Weights of a small multi-label audio tagger: moe top_k, batches of 48.
Rows from block 5 of a small multi-label audio tagger, named by matrix and row number. Rows with one number within an expert belong to one neuron, the router's apart. Each number is 128 + 24 x the weight over its row's rms, rounded and kept within 0 to 255. All counts start at 0.
After each expert's rows are labels from the 100 clips, of 14976, where the router gives the expert most weight on average: "strongest on" is what is common among them. Only what is clearly more common there than usual is listed. The data: read English sentences (LibriTTS-R). In brackets: how many of the 100.
# router: router (model.blocks.5.mlp.router.weight, 16x160, trained with AdamW), inputs 0-79
# up: expert up (model.blocks.5.mlp.up, 16x160x160), inputs 0-79
# down: expert down (model.blocks.5.mlp.down, 16x160x160, transposed), outputs 0-79

# expert 1
router.1 [123 113 164 171  96 157 135 127  96 101 145 147 144 118 181 142 113 147 119 163 160 123 130 100 168 135 116 138 114 112 124 124 100 166 127 138 109 132 155  98 132  99 165 125 118 124 115  89 175 130 113  85 155 170 163 142 149 101 100  98  92 114  89 137 110 124 115 163 122 107 105 145 176 128  97 143 133 156  87 143]
up.19 [167 114 160 163 139 117 133 159 100 124 120 138 113 163 110 104 101 132 150 178 125 105 113 121  86 147 125 157  97 117 136 137 151 137 104 122 137 121 147 129 132 177 109 129 130 157 103  93 104 163 130 116 116 132 131 114 138 139 153 154 145 150 135  87  60 121 137 118 134 117 154 160 100 137 136 135 146 120 100 163]
down.19 [176 103 118 106 129 125 158 129 142 154  90 103 120 118 114  94 166 151 149 164 130 136 101 106 134 134 123 103 157 139 119 151 119 122 150 109 162 141 147 197  86 126 128  98  93 167  99 142 110 152 112 153 123 141 104 114 146 149 105  93 137 126 115 133 121 179 155 125 146 135 104 108 165 117 172 130 122  81 114 130]
up.20 [110  78 121 142 141 138 118 110 143 102 112 124 103 144 189 113 154 119 116  91 123 116 133 127 168 135 160 134 135 120 124 101  85 119 156  87 116 155 106 109 168 127 145 135 155 119 126 128 118 123 173 136 163 150 150 129 134 143 125 113 105 132 148 168 126 120  94 112 127 143  93 175 115 111 198 107 105 107 100 159]
down.20 [118 136 146 112 108 140 132 111 111 149 146 161  97 113 124  89 140  77 153 104 121 112 122 156 131 139 155 133 103 118 121 164 113 123 142 126 108 106 120 127 153 126 133 140 140 113 148 116 133 150 145 121 117 167 137 140  79  97 101 159 151 146 119 140 131  98 129 124 156 100 172  72 121 176 138 140 107 137 116 140]
up.21 [112  91 200 129  97 129  96 131 135 122 138 176 134 184 125 132  96  69 126 136  93 139 148 154 102 124 124 174 153 112 147 117 123 100 133 127 113  90 136 136 142 138 144 130 132 113 135 202 146 120 105 114 164 107 127 133 174  79 142 123 129 139 116 177 158 130 146 154 156  94 136 126 115  96 124 113 120 173 147 118]
down.21 [179  87 150 157 147 109  97 100 160 107  98 174 147 116 105 108 113 149 120  67 119 135 152 133 116 127 160 153 128 166 119 123 154 138  87 131 190 114 130  86 115  60 128 141 164 110 135 104 136 118  99  90 131  99 129 132 121 124 123 148 125 168 113 139 110 107 100 128 121 159 109 117 168 121 111 141 102 120 138 113]
up.22 [107 130 111 149 117 123 121 127 177 152 176 154 106 113  87 190  69 136 118  86 106 130 195 143 127 119 102 119 118 102 137 139 134 111 166 116 145 107 143  92 126 159 158 151 112 133 107 133 155 107  73 129 116 116 137 129  72 117 121 131 111 112 102 145 120 149 142 151 136 136 127  82 128 143 115 156 170 176 141 143]
down.22 [159  92  95 108 148 129 140 118 122  91  95 137 116 146 118 158 106  85 113  88 201 157 117 167 163 138 132 131 150 146 112 119 141  91  99 140 118 148 131 124 131 120 153 126 134 140 133 126 131 104 134 116 123 137 129  77 107 101 131 109 181 163 157  85 134 107 132 113 123 143 128 154 137 160 117 116 110 165 151 127]
strongest on: the word "with" (42)

# expert 11
router.11 [172 152 121 135 161 150 115 135 105  99 124 108 129 100 165 108 127 114 154 147 169 151 125 154 117  87 129 146 132 154 132  99 120 146 160 143 137 152 134 125 121  92  98 144  99 179 133 119 150 170 124 126 118 155 130 117 104 131 147 128  90 171 171  98 121 112 147 150  73 167 175 128 101 112 114 124  92 127 145 140]
up.0 [119 135 126  91 119 156 156 171 186 137 138 168 144 142 137 104 105 135 144 148  81 117 148 146 149 110  97 132 110 115  94 113 138 160 154 123  85 150 115 128 150 128 131 189 109  94 117 119 140 114  94 157  89 152  96 105 155 139  94 124 160 123  71 150 114 109 145 132 126 116 141 119 137  91 166 131 142  77 140 151]
down.0 [124 165 111 130 127 109 133 117 111 110 122 136 143 119 116 110 121 126 110 132  78 146 129 183 123 184 109 126 124 129 130 103 105 124 130 125 113  80 162 104 104 153 158 144 111 104 133 154 123 150 100 139 121  71 156 137 175 159 112 189 117 106 137  69 113 120 134 112 130 110 158 114 143 131 124 117 175  95 121 120]
up.1 [136 114 109 124 143 130 126 131 113 139 130 162 145 127  96 136 130 175 119 121 133 127 118 165 108 133 199 161 120 106 114 131 125 125 151 120 162 144 129 139 144  89  72 143 122 111 100 129 139 113 134 132 123 113 152 152 187 152  93  89 127  90 150 150 103  67 158 159 130 130 124 108 112 133  90 107 119 147 121 141]
down.1 [123 130 141 163  92 112 125 113 125  96 116  44 140 147 119 125 136 154 173 146  98 152 126 148 138 147 176 142 141 124 113 164 167 112 141  96 133 141 130 165 140 121  80  87 117  86 105 153 172 163 137 114 125 140 107 122 127  88 153 137  90 124 113 129 123 117  78 135 140 129 144 126 107 180 146 142 142 147 143 132]
up.2 [113 127 162 135 116 155 154 111 159 151 120 138 127 143 151 151 132 114 131 104 124 150 178 157  95 150 167  81 117 134 131 155 138  81 162 130 140 142  97 154 103 119 160 133 133 124 141 109 116 123 100 132  99 143 123 122 108 156 106 102 144 141  92 133 119  94 157 150 112 160 122 109 121 140 190 122 103 143 163 123]
down.2 [ 94 138 128 151 140 130 135 108 105 107  88  83 129 115 106  97 149 104 133 147 142 120 129 131 162 130 137  98 124  91  84  98 111  84 123 131 138 115 125 135 138 127 146 112 151  64  99 132 127 102 122 145 144 144 103  87 152  94 108 152 118 120 102 132 126 127 157 130 151  71 140 123 149 119 140 112 152 115 167 131]
up.3 [ 99  98 133 113 108 152 125  70 102 123 108 141 103 101 106 165 139 137  89 138 100 181 127 153 143 133 111 132 139 101 108 132 125 145 115 149 132 109 131  93 125 103 111 164 181 136 140 138 132 127 116 116  68 170 173 146 140  98  97 120 107 151 125 158 106  84 127 140 107 149  98 138 149 132 122 130 114 149 107 157]
down.3 [161 106  98 140 103 104  97  84 125 139 121 134 107 128 133 131 134 128 117 160  95 109 150 120  78  94 116 140  76 153 118 139 100 113 149 105  87  90 111 124 152 124 163  98 131  94 108 122 115 110 106 140 130 140 124 133 128 117 141  97 103 108 153 157 139 155 159 108 197 133  91 149  98 119 135 105 106 185 135 107]
strongest on: the word "her" (44); the word "she" (32)

# expert 8
router.8 [142 135 132 107 118 147 103 133 112 104 108 117 153 120 127  79 131 150 122 157 155 136 100 112 109  99 134 139 102 164 136 128 125 125 150  85 140 136 153 106 150  93 147 118  96 102 151 137 108 129 133 139 137  85 126 103 129  99 107 127 132 120 144  96 125 176 136 131 130 150 129 111 127 146 113 122  99 157 106 121]
up.0 [138 118 157 167 198 138 172 125 130 140  96 104 125 112 137 128 142  90 127 119 118 163 115 105 120 109 113 121 124 117 118 113 162 205 121 159 139 118 141 110 143 122 104 105 147 144 159 126 132 165 123 147 178 136  61 131  97 122 129 125 148  94 116 151 100 142 106 146 120  83 100 142 157 136 156 105 156  98 111 128]
down.0 [135 115  52 148 116  82  90 140 131 158  98 106 153 122 113 149 134 100 156 131  87 162 100 139 135 127 117  98 163  91 132 139 110 142 109 138  84 139 104 150 112 126  64 153 139 123 156 111 105 148 133 116 148 148 143 108 137 150 129 154 156 140 116 155 115 109 127 132 134  88 110 108  99 107 159 135 124 154 140 133]
up.1 [138 159  68 122 130 149 113  95 123 124 159 134  98 111 159 146 117 112 130 123  93 121 123 111  98 109 125 156 165 144 126 104 136 104 164 149 138 171 136 167 136 130 113 138 119 102 135 145 122  93 171 106 100 109 123 120 118 146 101 131 102 108 162 107  52  95 157  93 159 140 116 133 227 137 162 126 126 134  97 161]
down.1 [ 88 134 130 118 126 103 129 129 135 141 115  95 133 134 121 143 127 142 110 140 141 176 135 104 112 138 104 127 131 114 121  87 141 130  80 104  90  67 104 114 155  91 173 187 132 103 126 167 152 159 180 149 118 151  99  98 123 139 125 131  95 141 121 102 132  97 146 123 126 176 169 100 139 142 113 135 128 127 115 124]
up.2 [140 137 100 150 112 141 130  89 164 183  98 119 128 124 153 190 141 117 175  79  78 108 129 106 119 112  55 129 121 150 117 122 146 115 146 173 121 154 125 175 152 125 129 146 127 127 176  99 101 118 144 117 158 164 147 127 112 128  87 101 174 155 129 126 166 124 150 140 108 114 136 146 110 113 115 114 132 120 125 131]
down.2 [ 93 134 115 171 114 147 122  96 139 177 130 107 138 115 118 107 132 122 150  73 107 129 118 150 138  79 119 137 140 132 148 155 162 153 143 131 134 105 148 108 120 132 142 158 135 109 122 157 135 185 142 116 117 102  98 131 142 162 126 117 120 174 116  58 124 156 131 137 150 124 105  85 136 121 142 116 106 125 147 129]
up.3 [157 175 116  81 117 121 166 128  96 166 142 150 157 124 107 149 140 167 111 180 129 110 140 119 119 163 149 141 110 123 135 122  98 149 125  97 122 121 107 163  91  95 149 106 111 116 113 110 149 127 177 132  98  82 110 106 131 155 123 153 109 121 139 108 126 159 127  95 122 145 140 108 137 106 127 159 148 138 154 128]
down.3 [126 123 168 101 126 126 153 112 150 111 121 128 148 132 124 164 119 150 106 163 110  94 125 161 156 126 127  96 116 154 130 165 181  93  98 112 109 121  90 170 133 111 137 113 104 129  66 148 135 131  98 125 109 112 100 138 125  70 154 118 138 164  79 160 139 122 139 128 100 129 125 166 155 125 111 146 152 147  79 133]
strongest on: the word "and" (80); the word "my" (26)

# expert 10
router.10 [ 90 178 119 146 113 139 143 122 160 114 115 128 113 129 131 132  94 165 108  96 119  80 123 144 107 163 129  83 147 158 153  97 153  80  90 107 100 128 119 108 132 101 110 126 153 153 128 134 166 114 111 159 146  99 126 155  81 136 106  78 134 109 145 147 121 126 121  90 117  93 146 117  99 152 134  82 132 125 113 121]
up.0 [152 188 128 164 128 143 110 109  89 172 173 133 125 116  68 146 102 158 133 133 132  97 135 120 120 112 117 153 176 139 115 134 122 111 115 144 111 136 118 166 150 129 107 125 107  93 108 167 116 109 114 126 125 141 143 118 135 156 121 119 122 119 145 142 154 165 153 128  98 116  93 124 106 106 129 153 109 168  94 130]
down.0 [134 111 146 135 110  93 149 134 125 108 129 107 139 131 128 135 146 112 117 105 137 130 119 166 146 138 131 146 129  98 100 112 123 159 152 103 108 108 121 135 147 110 129 122 135 176 132 124 169  58 135 172 122 135 134 102 165  86 118 121 111 153 148 152 124 115 126 127 111 127 129 135 144 103 119 100 110 163 111 144]
up.1 [132 141 132 102 142 173 161 149 147 134 152 156 120  92 175 113 122 127 147 127 121 112 145 146  84 111 115 129 149 129 138  85 171 101 119 182 113 171 147 133 132 147  91 102 133 109 158 102 124 120 106 124 105 101 135 116 114 137  93  89 131 138 101 170 164 149 114 155 136 114 164 104 117 108 122  54 127  91 104 121]
down.1 [111 137 152  73 152 158 119 147 102 117 124 124 115 121 152 155 120 115  91 181 105 164 132 127 136 152 102 128  87 125 121 111  76  99 121 103 101 137 118 149 149 124 118 171 152 134 120  67 131 137 110 152 133 167 123 149 166 143 120 174 110 136 134 152 133 146 110 130 127 129 136 182 147 110 114  92 111 134 121 140]
up.2 [112 174 124 131 129  98 123 134 119 153 119 162  92 151 140  64 143 112 129 139  99 171 154  86 114 143 110 148 147 149 102 135 179 159 103 111  96 121 132  94 108 118 137 107 160 131 155 116 107 130 124 142 159 123 116 130  77 111 110 137 146 101 146 129 139 160 122 131 180 116 158  87 149  88 118  75 171 131 136 124]
down.2 [ 58 123 174 129  92 177 151 109 109 127  78 130 106 127 121 122 152 108 170 149  89  99 136 146 117 127 105 162 158 126 156 163 149  95 131 126 158 114 124 116 116 117 140 116 133 119 142 146 104 157 136 107 121  99  97 170  84 112  84 123 159 164 102 106 130 166 103 142 114 167 112 119 115 115 122 148  96 125  93 121]
up.3 [158 157 148 115 118 130 158 120 101 145 118 104 168 127 130 114  99 147 116  84  78 106 119 140 135 129 121 177 108 135 113 167 139 130 141 120 131 104 114 142 122 133 134 105 126 159 171 141 136 121 160 164 107 111 141 173 117 115 114 178 120 127 152 127 103 132 111 139 149 144 133 113  96 133 118 127 101 171 159  71]
down.3 [136 159 147  85 133 117 125 115 107 151  80 141 135 126  99 117 177 115  79 118 112 171 114 157 164 133 128 147 131 136 110 135 128 182 124 149 160 111 112 152 127 154 144 104  73 100 111 116 126 160 126 121 148 131 119 114  99  88 132 101 149 162 142  94 120 121 141 138 147 148 101 135 113 112 140 117 153  97 119 134]
strongest on: the word "not" (39); the word "you" (32); the word "must" (29)

# expert 15
router.15 [174 145 110  84 151 169  83 130 100 161 152  97 108 122  94 137 144 105 130 126 152 168 159 147 148  97 140 161 141 118  76 154 121 138 102 116 121 123 144 160 130  96 142 125 140 125 113 141 112 168  88 122 116 152 115 106 109 117 142 132  70 171 138 132 110 141 151 166 110 147 151 114 113 132 170 132 145 166 117 133]
up.0 [113  78 119 141 117 101 125 133  84 113 153 116 134 161 155 124 154 121 123 109 108 130 147 132 137 144 105 123 109 112 133 122 172 170 144 121 118 153 163 140  81  90  81 129 125 142  80 112 115 132 163 133 153 138 104 138 117  94  69 146 127 127 150  71 148 103 116 153 172 148 169 117 117 106 139 128  71 165 167 113]
down.0 [137 113 109 117 112 131 162 121 146 146 124 160 118 121 118 140 135 112 101 109 127 151 129  94  97 127 124 154 135 137  74 200  96 114 163  93 130 131  99 140 169 158 124 150 143 140 120 149 139 144  91 116 134 147 127 111 126 117 126 149 103 112 125 167 123 152 138 134 107 153 122 154 140 100 158 113 174 110 116 121]
up.1 [136 118 161 130 142 163 195 156 158 104 106 158 168 127 112 138 106 118 103 100  81 103 125 123 119  88 113 118 116  94  80 115 116 117 123 132 100 127 120 101 138 116  95 134 137 149 120 120 133 151 146 135 168 130 151  93 108 126 111 154 137 108 131 157 107 135 123 138 121 144 105 110 114 123  87 157 121 137 135 132]
down.1 [160 121  95 118 149 181 147 157 106 103 150 131  96 135 100 132 113 123 157 111 131 103 129 134 124 149 106 136 102 137 168 149 124 122 141 109  89 133 102 139 149 128 106 108 109 184 150 136 129 166 151 139 147 102  96 164 152 143 102 124  74 146 137 147 120 193 126 154 103 130 113 146 129 155 132 130 155 119 118 141]
up.2 [137 165  78 104 154 140 115 111 158 128 127 184 122 127 148  85 110 146 114 148 178 130 136 146 171 139 150 121 114 147 134 131 130 159  99 168 138 118  97 129  95  88  89 125 140 102 160 171 147 124 110 134 172 147 150 125  99 142 105 107 160 168 155 119 112  89 122 126  82 134 137  80 144 143 125 180 131 103 159 129]
down.2 [107 137 150 116 117 115  93 112 134 140 161 144 125 147 112 108 102 140  98 168  87 115 139 100 158 121 129 116 202 114 152 126 152  84 137 132 108 144 105 146 140 119  99 143 115 118 155 122 116 144 145 166  99 105 122 147 100 137  91 100 157  97 135 124 139 140 114 125 123 139 127  99 159 113 106 149 171 129 112 122]
up.3 [149 188 151 113 140 126 105 108  94 167 155 109  99 153 104 148 123 145 168  96 121 101 115 112 132 202 110 131 143 130 124 108 131 123 122  80 143 125 109 148 132 136 113 160 140 108 108 124  93 146 144 123  86 152 147 130 125  98 115 132 113  95 105 131 165 116 106 183  97 145 112 171 197 103 128 144  91 135 114 120]
down.3 [124 119 131 165 164  90 157 183 147 127  63  93 140 121 114 116  65 106 102 150 157 144 116 142  98 147 108 124 135  91 181 153 150 100 174 167 142 106 141 143 104 157 106 144 125 116 128 171 126 117 151 108 153 105 134 152 140  79 159 122 121 166 108 139  95  95 121 122 132 133 126 152 110 121 136 151 132  72 137 117]
strongest on: the word "all" (44); the word "she" (40); the word "her" (30)

# expert 0
router.0 [112 138 121 188 111 134 137 135 100 135 117 170 129 183 150  98 157 146  99 137 152 113 142 146 115 137 143 112  86 102 102 132 119 118  87 143  94 145  99 130 149 136 142 170 136 130 127 112 139 141  86 121  98 182 161 118 117 108  94 125 150 153 108 114 147 103 149 126 102 106 101 151 133 133 108 129 141 135 178  96]
up.0 [130 112 102 138 133 141 131 149 118 112 139 172 114 117 104 131 124 112 118 115 121 112  98  81  89 129 106 100 130 166 117  96 121 132 138 131 107 186 122 152 131 155 126 132 136 124 122 101 131 127 134 127 125 128 199 135  91 104 158 113 124  97 192 132 135 138 122 120 140 150 116 121 121  97 110 111 176 155 191 154]
down.0 [ 95 128 110 122 114 107 158 116 120 115 102 122  94 131 136 144 138 136 157 132 101 142 128 145 168  97 150 125 138 166 110 122 156 109 141 115 144 169 118 130  84  99 160 147 100 113 119 124 142 153 132 124 130 102 101 139 137 119 119 126 163  98 100 139 121 100 128 124 125  96 170 111  93  91 160 159  79 135 110 122]
up.1 [116 134  87 130 137 111 139 182 117 173 130  95 127 120 137 127 135 130 142 124 161 137 149 126 116 103 166 100 100 157 121 120 115 127 182 141 119 135 163  52 109 130 117 129 112 118 112 122 130 129 146  90 114 149 143 157 118 155 158 114 115 102 137 156 177 101 119 144 112 100  93 144 119 104 133 112 106  83 118 144]
down.1 [ 70 148 126 110 136 169 145 158  59 152 150 142 130 130 116 110 117 106 175 123 148 125 109 138 131 148 123 133 117 124 143 124 157 137 105 152 127 127 126 155 133 110 108  93 116 152 109 120 119 150 129 135 108  80 137 130 149 107 128 141 148 117 141 149 129 100 142 130 104 176  89 169  86 109 155 138 142 141 139 151]
up.2 [129 135 108 142 168 114 122 114 119 164 128 137  98 128 184 160 104 115 109 138 125 154 105 152 106 124 139  91 128 164 143  85 116 129 118 137 180 164 109  84 170 115 113  95 101 126 132 115 112 150 112 100 128 123 114 144 101 131 118 139 118 162 161  91 130 130 130 172 171 112 117 146 149 114 142 147 138 122 108 114]
down.2 [114 134 103 134 172  84 112 145 149  96 124 130 135 116 101 140 134 102 118 121 153 182 126 116 105 102 137 133 142 126 130 115  96 141 131 136  61 124  98 117 116 136 135 169 107 172 124  80 132 154 139  75 127 129 129 142  96 119 121 147 128 136 115 137 101 123 163 114 115 125 163 143 126 133 169 113  88 162 131 123]
up.3 [126 156 139 137 129 105 110  86 118  99 107 133 133 146 145 158  96 127 115 152 109 157 143 137 130 154 118 100 108 151 128 117 118 137 153 169 107 141 124 145 117 140 135 148 110 109 108 124 129 145  95 120 118 109 108  96  73 170  87 151 131 117 114 143  94 160  69 146 173 129  93 132 115 140 156 155 128 121 147 126]
down.3 [136 147 183 119 165 108  96 140 200  96 116 108 146 129 115 130 115 111 136 115 125 145 140  91 134 128 155 157 158 108 114 132 110  96 131 146 110 128 157 116  95 124 148 116 156 108 107 107 165 103 145 116  95 126 143  76 144 160 202 133 119 133 115  96 153  95 149 132 107 122 128 160 141 121 137  83 132 106  94 137]
strongest on: the word "of" (68)

# expert 6
router.6 [ 80 114 135 104 100 133  60 120 128 130  96 149 119 140 120 114 120  75 123 121 125 164 173 151 136 170 104 148 121 115 137 153 123 116 151 126 102 141 159  89 139 148 107 110 131 106 101 113 176 117 152 150 112 109 120 151 151 150 112 153 166 127 117 130 129 146 124  88 139 136 143 127 131  97 152 143 154 166 111 117]
up.19 [110 142 154 134 106  98 148 118 173 148 112 129 174  99 105 113 118 102 149 147 166  96 130 119 127 152 116 107 167 133 117 149 149 135 144 138 116 100 107 144 163 152 113  98 139 103  85  86 101 121 139 110 110  72 186 163  96 107 112 123 133 119 157 113 140 106 139 111 125  99 154 102 134 158 183 158 113 120 110 133]
down.19 [149 120 110 109 169 167 115 136 158 134 108 117  98 120 163  68 102 119  94 122 124 144 121 117 128 110 135 124 128 132 148 153 148  76 140 108 148 115 156 237 160 121 164 134 116 125 123 154 182  77 113  99 119 121 140 112 100 133 126 134 140 120 100 115 112 144 100 137 146 154  92 107 136 102 128  81  97 170 177 132]
up.20 [136 143 134 116  95 102 111 159 180 154 153 143 146 142 115 120 132 105 105 141 119 158 152 150 187 145 101 141 113 140 148 135 127  62 101 163 150  94 108 129  79 144 132 108 154 129 127 149 108 130 170 143 172 136 111 127  97 126 144 133 154 178 119 147 100 144 147 113 112  95 143 172  97  94 114  64 124 115 147 126]
down.20 [119 119 129 124 129 133  94 150 103 158 178 130 114 123 126 101 111 103  66 118 227 100 150  91 125 155 127 130 169 119 138 151 113 167 121 161 128 124 121  99 137 111 122 185 170 150 110 119 147  90 138 111  77 134 146 169 148 134 126  86 126  95 118 114 117 129 104 119  91 164 140 105 117 123 139 151 105  99 106 133]
up.21 [113 148 129 114 132 128 141 120 170 130 133 140 124 156 126 126 128  88 179 131 168 151  99 139 112 112  83 125 155 136 119 156 115 128 140 114  89 118 123 109 144 117 118 131 183 126 148 134 137 143 114 114 134 157 152 106 150 100 115 146  87 127 157 154 110  93  99 123  99 141  76 184 157 104 122 122 159 151 135 118]
down.21 [126 145  89 116 137 134 140 123 104  90 156 154  83 125  99 111 146 132 116 156 122 121 119 159 143 132 118 170 117 110 132 133 135 128  88 108 177  77 122 123 117 160 122 145 115 122 113 113 130  96 136 104 161 117 123 129 169 108 153  75 100 168 156 124 118 134 135 122 142 115 140 106 132 129 116 146 150 103 132 151]
up.22 [141 110 147  92 101 120 141 137 130 132 119 112 142 124 119 135 166 107 148 118  95 114 115 137 119 167 146 171 141 130 127 153 136 159  78 119  84 151 114 125 146 110 108 106 137 122  84  96 100 151 119 105 127 115 132 148 181 162 143 119 169  85 124 122 142 149 159 129 150 114 185  67 142 143 107 126 144 134 117 132]
down.22 [ 99 129 141 140 148 122  81 149  93 138  92 143 133 130 142 109  99 126 131  92 123 121 139 145 145 138 132 142 162 138 185 134 139 134 141 137 131 131 118  98 114 190 133 131 157 127 122 142 154 115 120 125 134 180 115 114 118 152 176 122 131 157 107 123 132 104 132 141  89 154 157 152  98 121 134 151 165 119 155 134]
strongest on: the word "was" (59); the word "his" (28)

# expert 13
router.13 [ 87 107 115 142 127 134 191 109 144 128  96 136 124 131 102 162 133 126 144  96 171  89  96 110 131 128  98 104 117 131 103 126 107 108 168 130 130 104 149 110 109 165 143 110 146 127 119 162 150 135 131 130 113  96 128 143 172 107 113 147 152 120 125 164 156  97 124 149 159 163 166  85  99 131 145 112 130 119 185 137]
up.0 [121 162 126 154 155 142 137  96 181 156 162 141 108 152 105 163 109  93 113 164 129 121 119 121 113 106 118 123 115 127 110 154  73 108 125 162 147 123 101 104 163 174 127 138 137 111 168 144 130 145 135 183 146 108 114 136 153 130 101  97 132 125  98 153 116  77 121 129  74 139 132  81 129 121 122 193 104  96 105 113]
down.0 [ 91 118  93 121 115 150 154 158 134 125 114 108 123 135 140 129 187 130 135 184 137 190 127 132  89 126 126 105 108 128 127 128 130 135 104 121 139 129 129 143 110  94 151 117 110 130 144 137 125 173 135 124 138 162 111 129 113 141 142  88  96 135 143  87 141 157 136 132 121 159 157  88 147 124  89 120  62 180 113 128]
up.1 [107 169 140  74 150 122  98 147 100 169 135  97 116 132 125 118 121 154 142 124 156  91 108 142 138 121 107  63 150 106 125 120 117 139 119 137 131  68 107 134 101  73 114 138 150 111 112 135 111 146 122 120 118 124 109 147 110 108 119 111 129 129 141 148 163 131  75 185 115  78 139 105 145  87 145 110 126 148 121 132]
down.1 [155 142 108 150 137 161 103  99 114 149 110 133 124 132 127 129 132 103 103 144 117 121 140 179  83 120 140 100 150 145 145 129 132  88 122 146  77  96 134 168 142 152  83 144 151 115 113 161 133 109 102  97 109 147 137 125 156 189 101  74 116 124 117 110 120 114 166 129 120 116 134 100 124 110 136 161 139  67 138 118]
up.2 [122 152 137 146 116 111 117 136 135 124  79 167 156 120 121 161 125  83  98 118 115 127 113 114 146  80 149 152 113 139 157 184 125 137 100 109 135 147 150 130 127 167 107 117 134 125 106 121 119 155 156  55 146 131 125 117 151 143 111 110 135 138 164 118 106 156 114 111 144 154 143  85 112 124 153 121  82 112 103 154]
down.2 [106 162 106  99 125 192  84 156 104 142 156 142 122 121 119  95 150  99 130 172  90  98 119 138  92  92 140  98 134 109  79 149 131 114 164 129 132 104 150 110 127 101 130 143 118 106 114 113 147 160 125 142 162 117 135 127 116  97 133 156 122 128 106 146 116  93 110 136 108 126 126 118 117 136 142 138 152  66 111 121]
up.3 [132  72 127 123 125 130 116 204 110 102 166 110 107 130  84 149 134 128 182 133 131 143 115 127 117 155 151 101  76 137  97 113 143 158 122 104 123 132 158 133 150 104  97 118 144 117 123 127 132 107 105 103 146 124  92 127 119 134 108 100 147 107 167 124 157 149 143 109 136 162 127 100 143 117  97 104 120 131 127  75]
down.3 [124 127 103  82 128 149 175 130 137 102 171 120 108 120 130 155 148 149 140 135 100 137 133 142 132 135 132  89 117 129  96 126 169 165 137 107 150 139 135 106 106 128 142  97 141 144 127 154 140 107 139 129 132 114 150 105 145 139  99 128  49 113 142  95 127 121 156 138 122 158 131 151 145 122 127  88  90 129 110 137]
strongest on: the word "she" (55); the word "had" (41); the word "him" (30)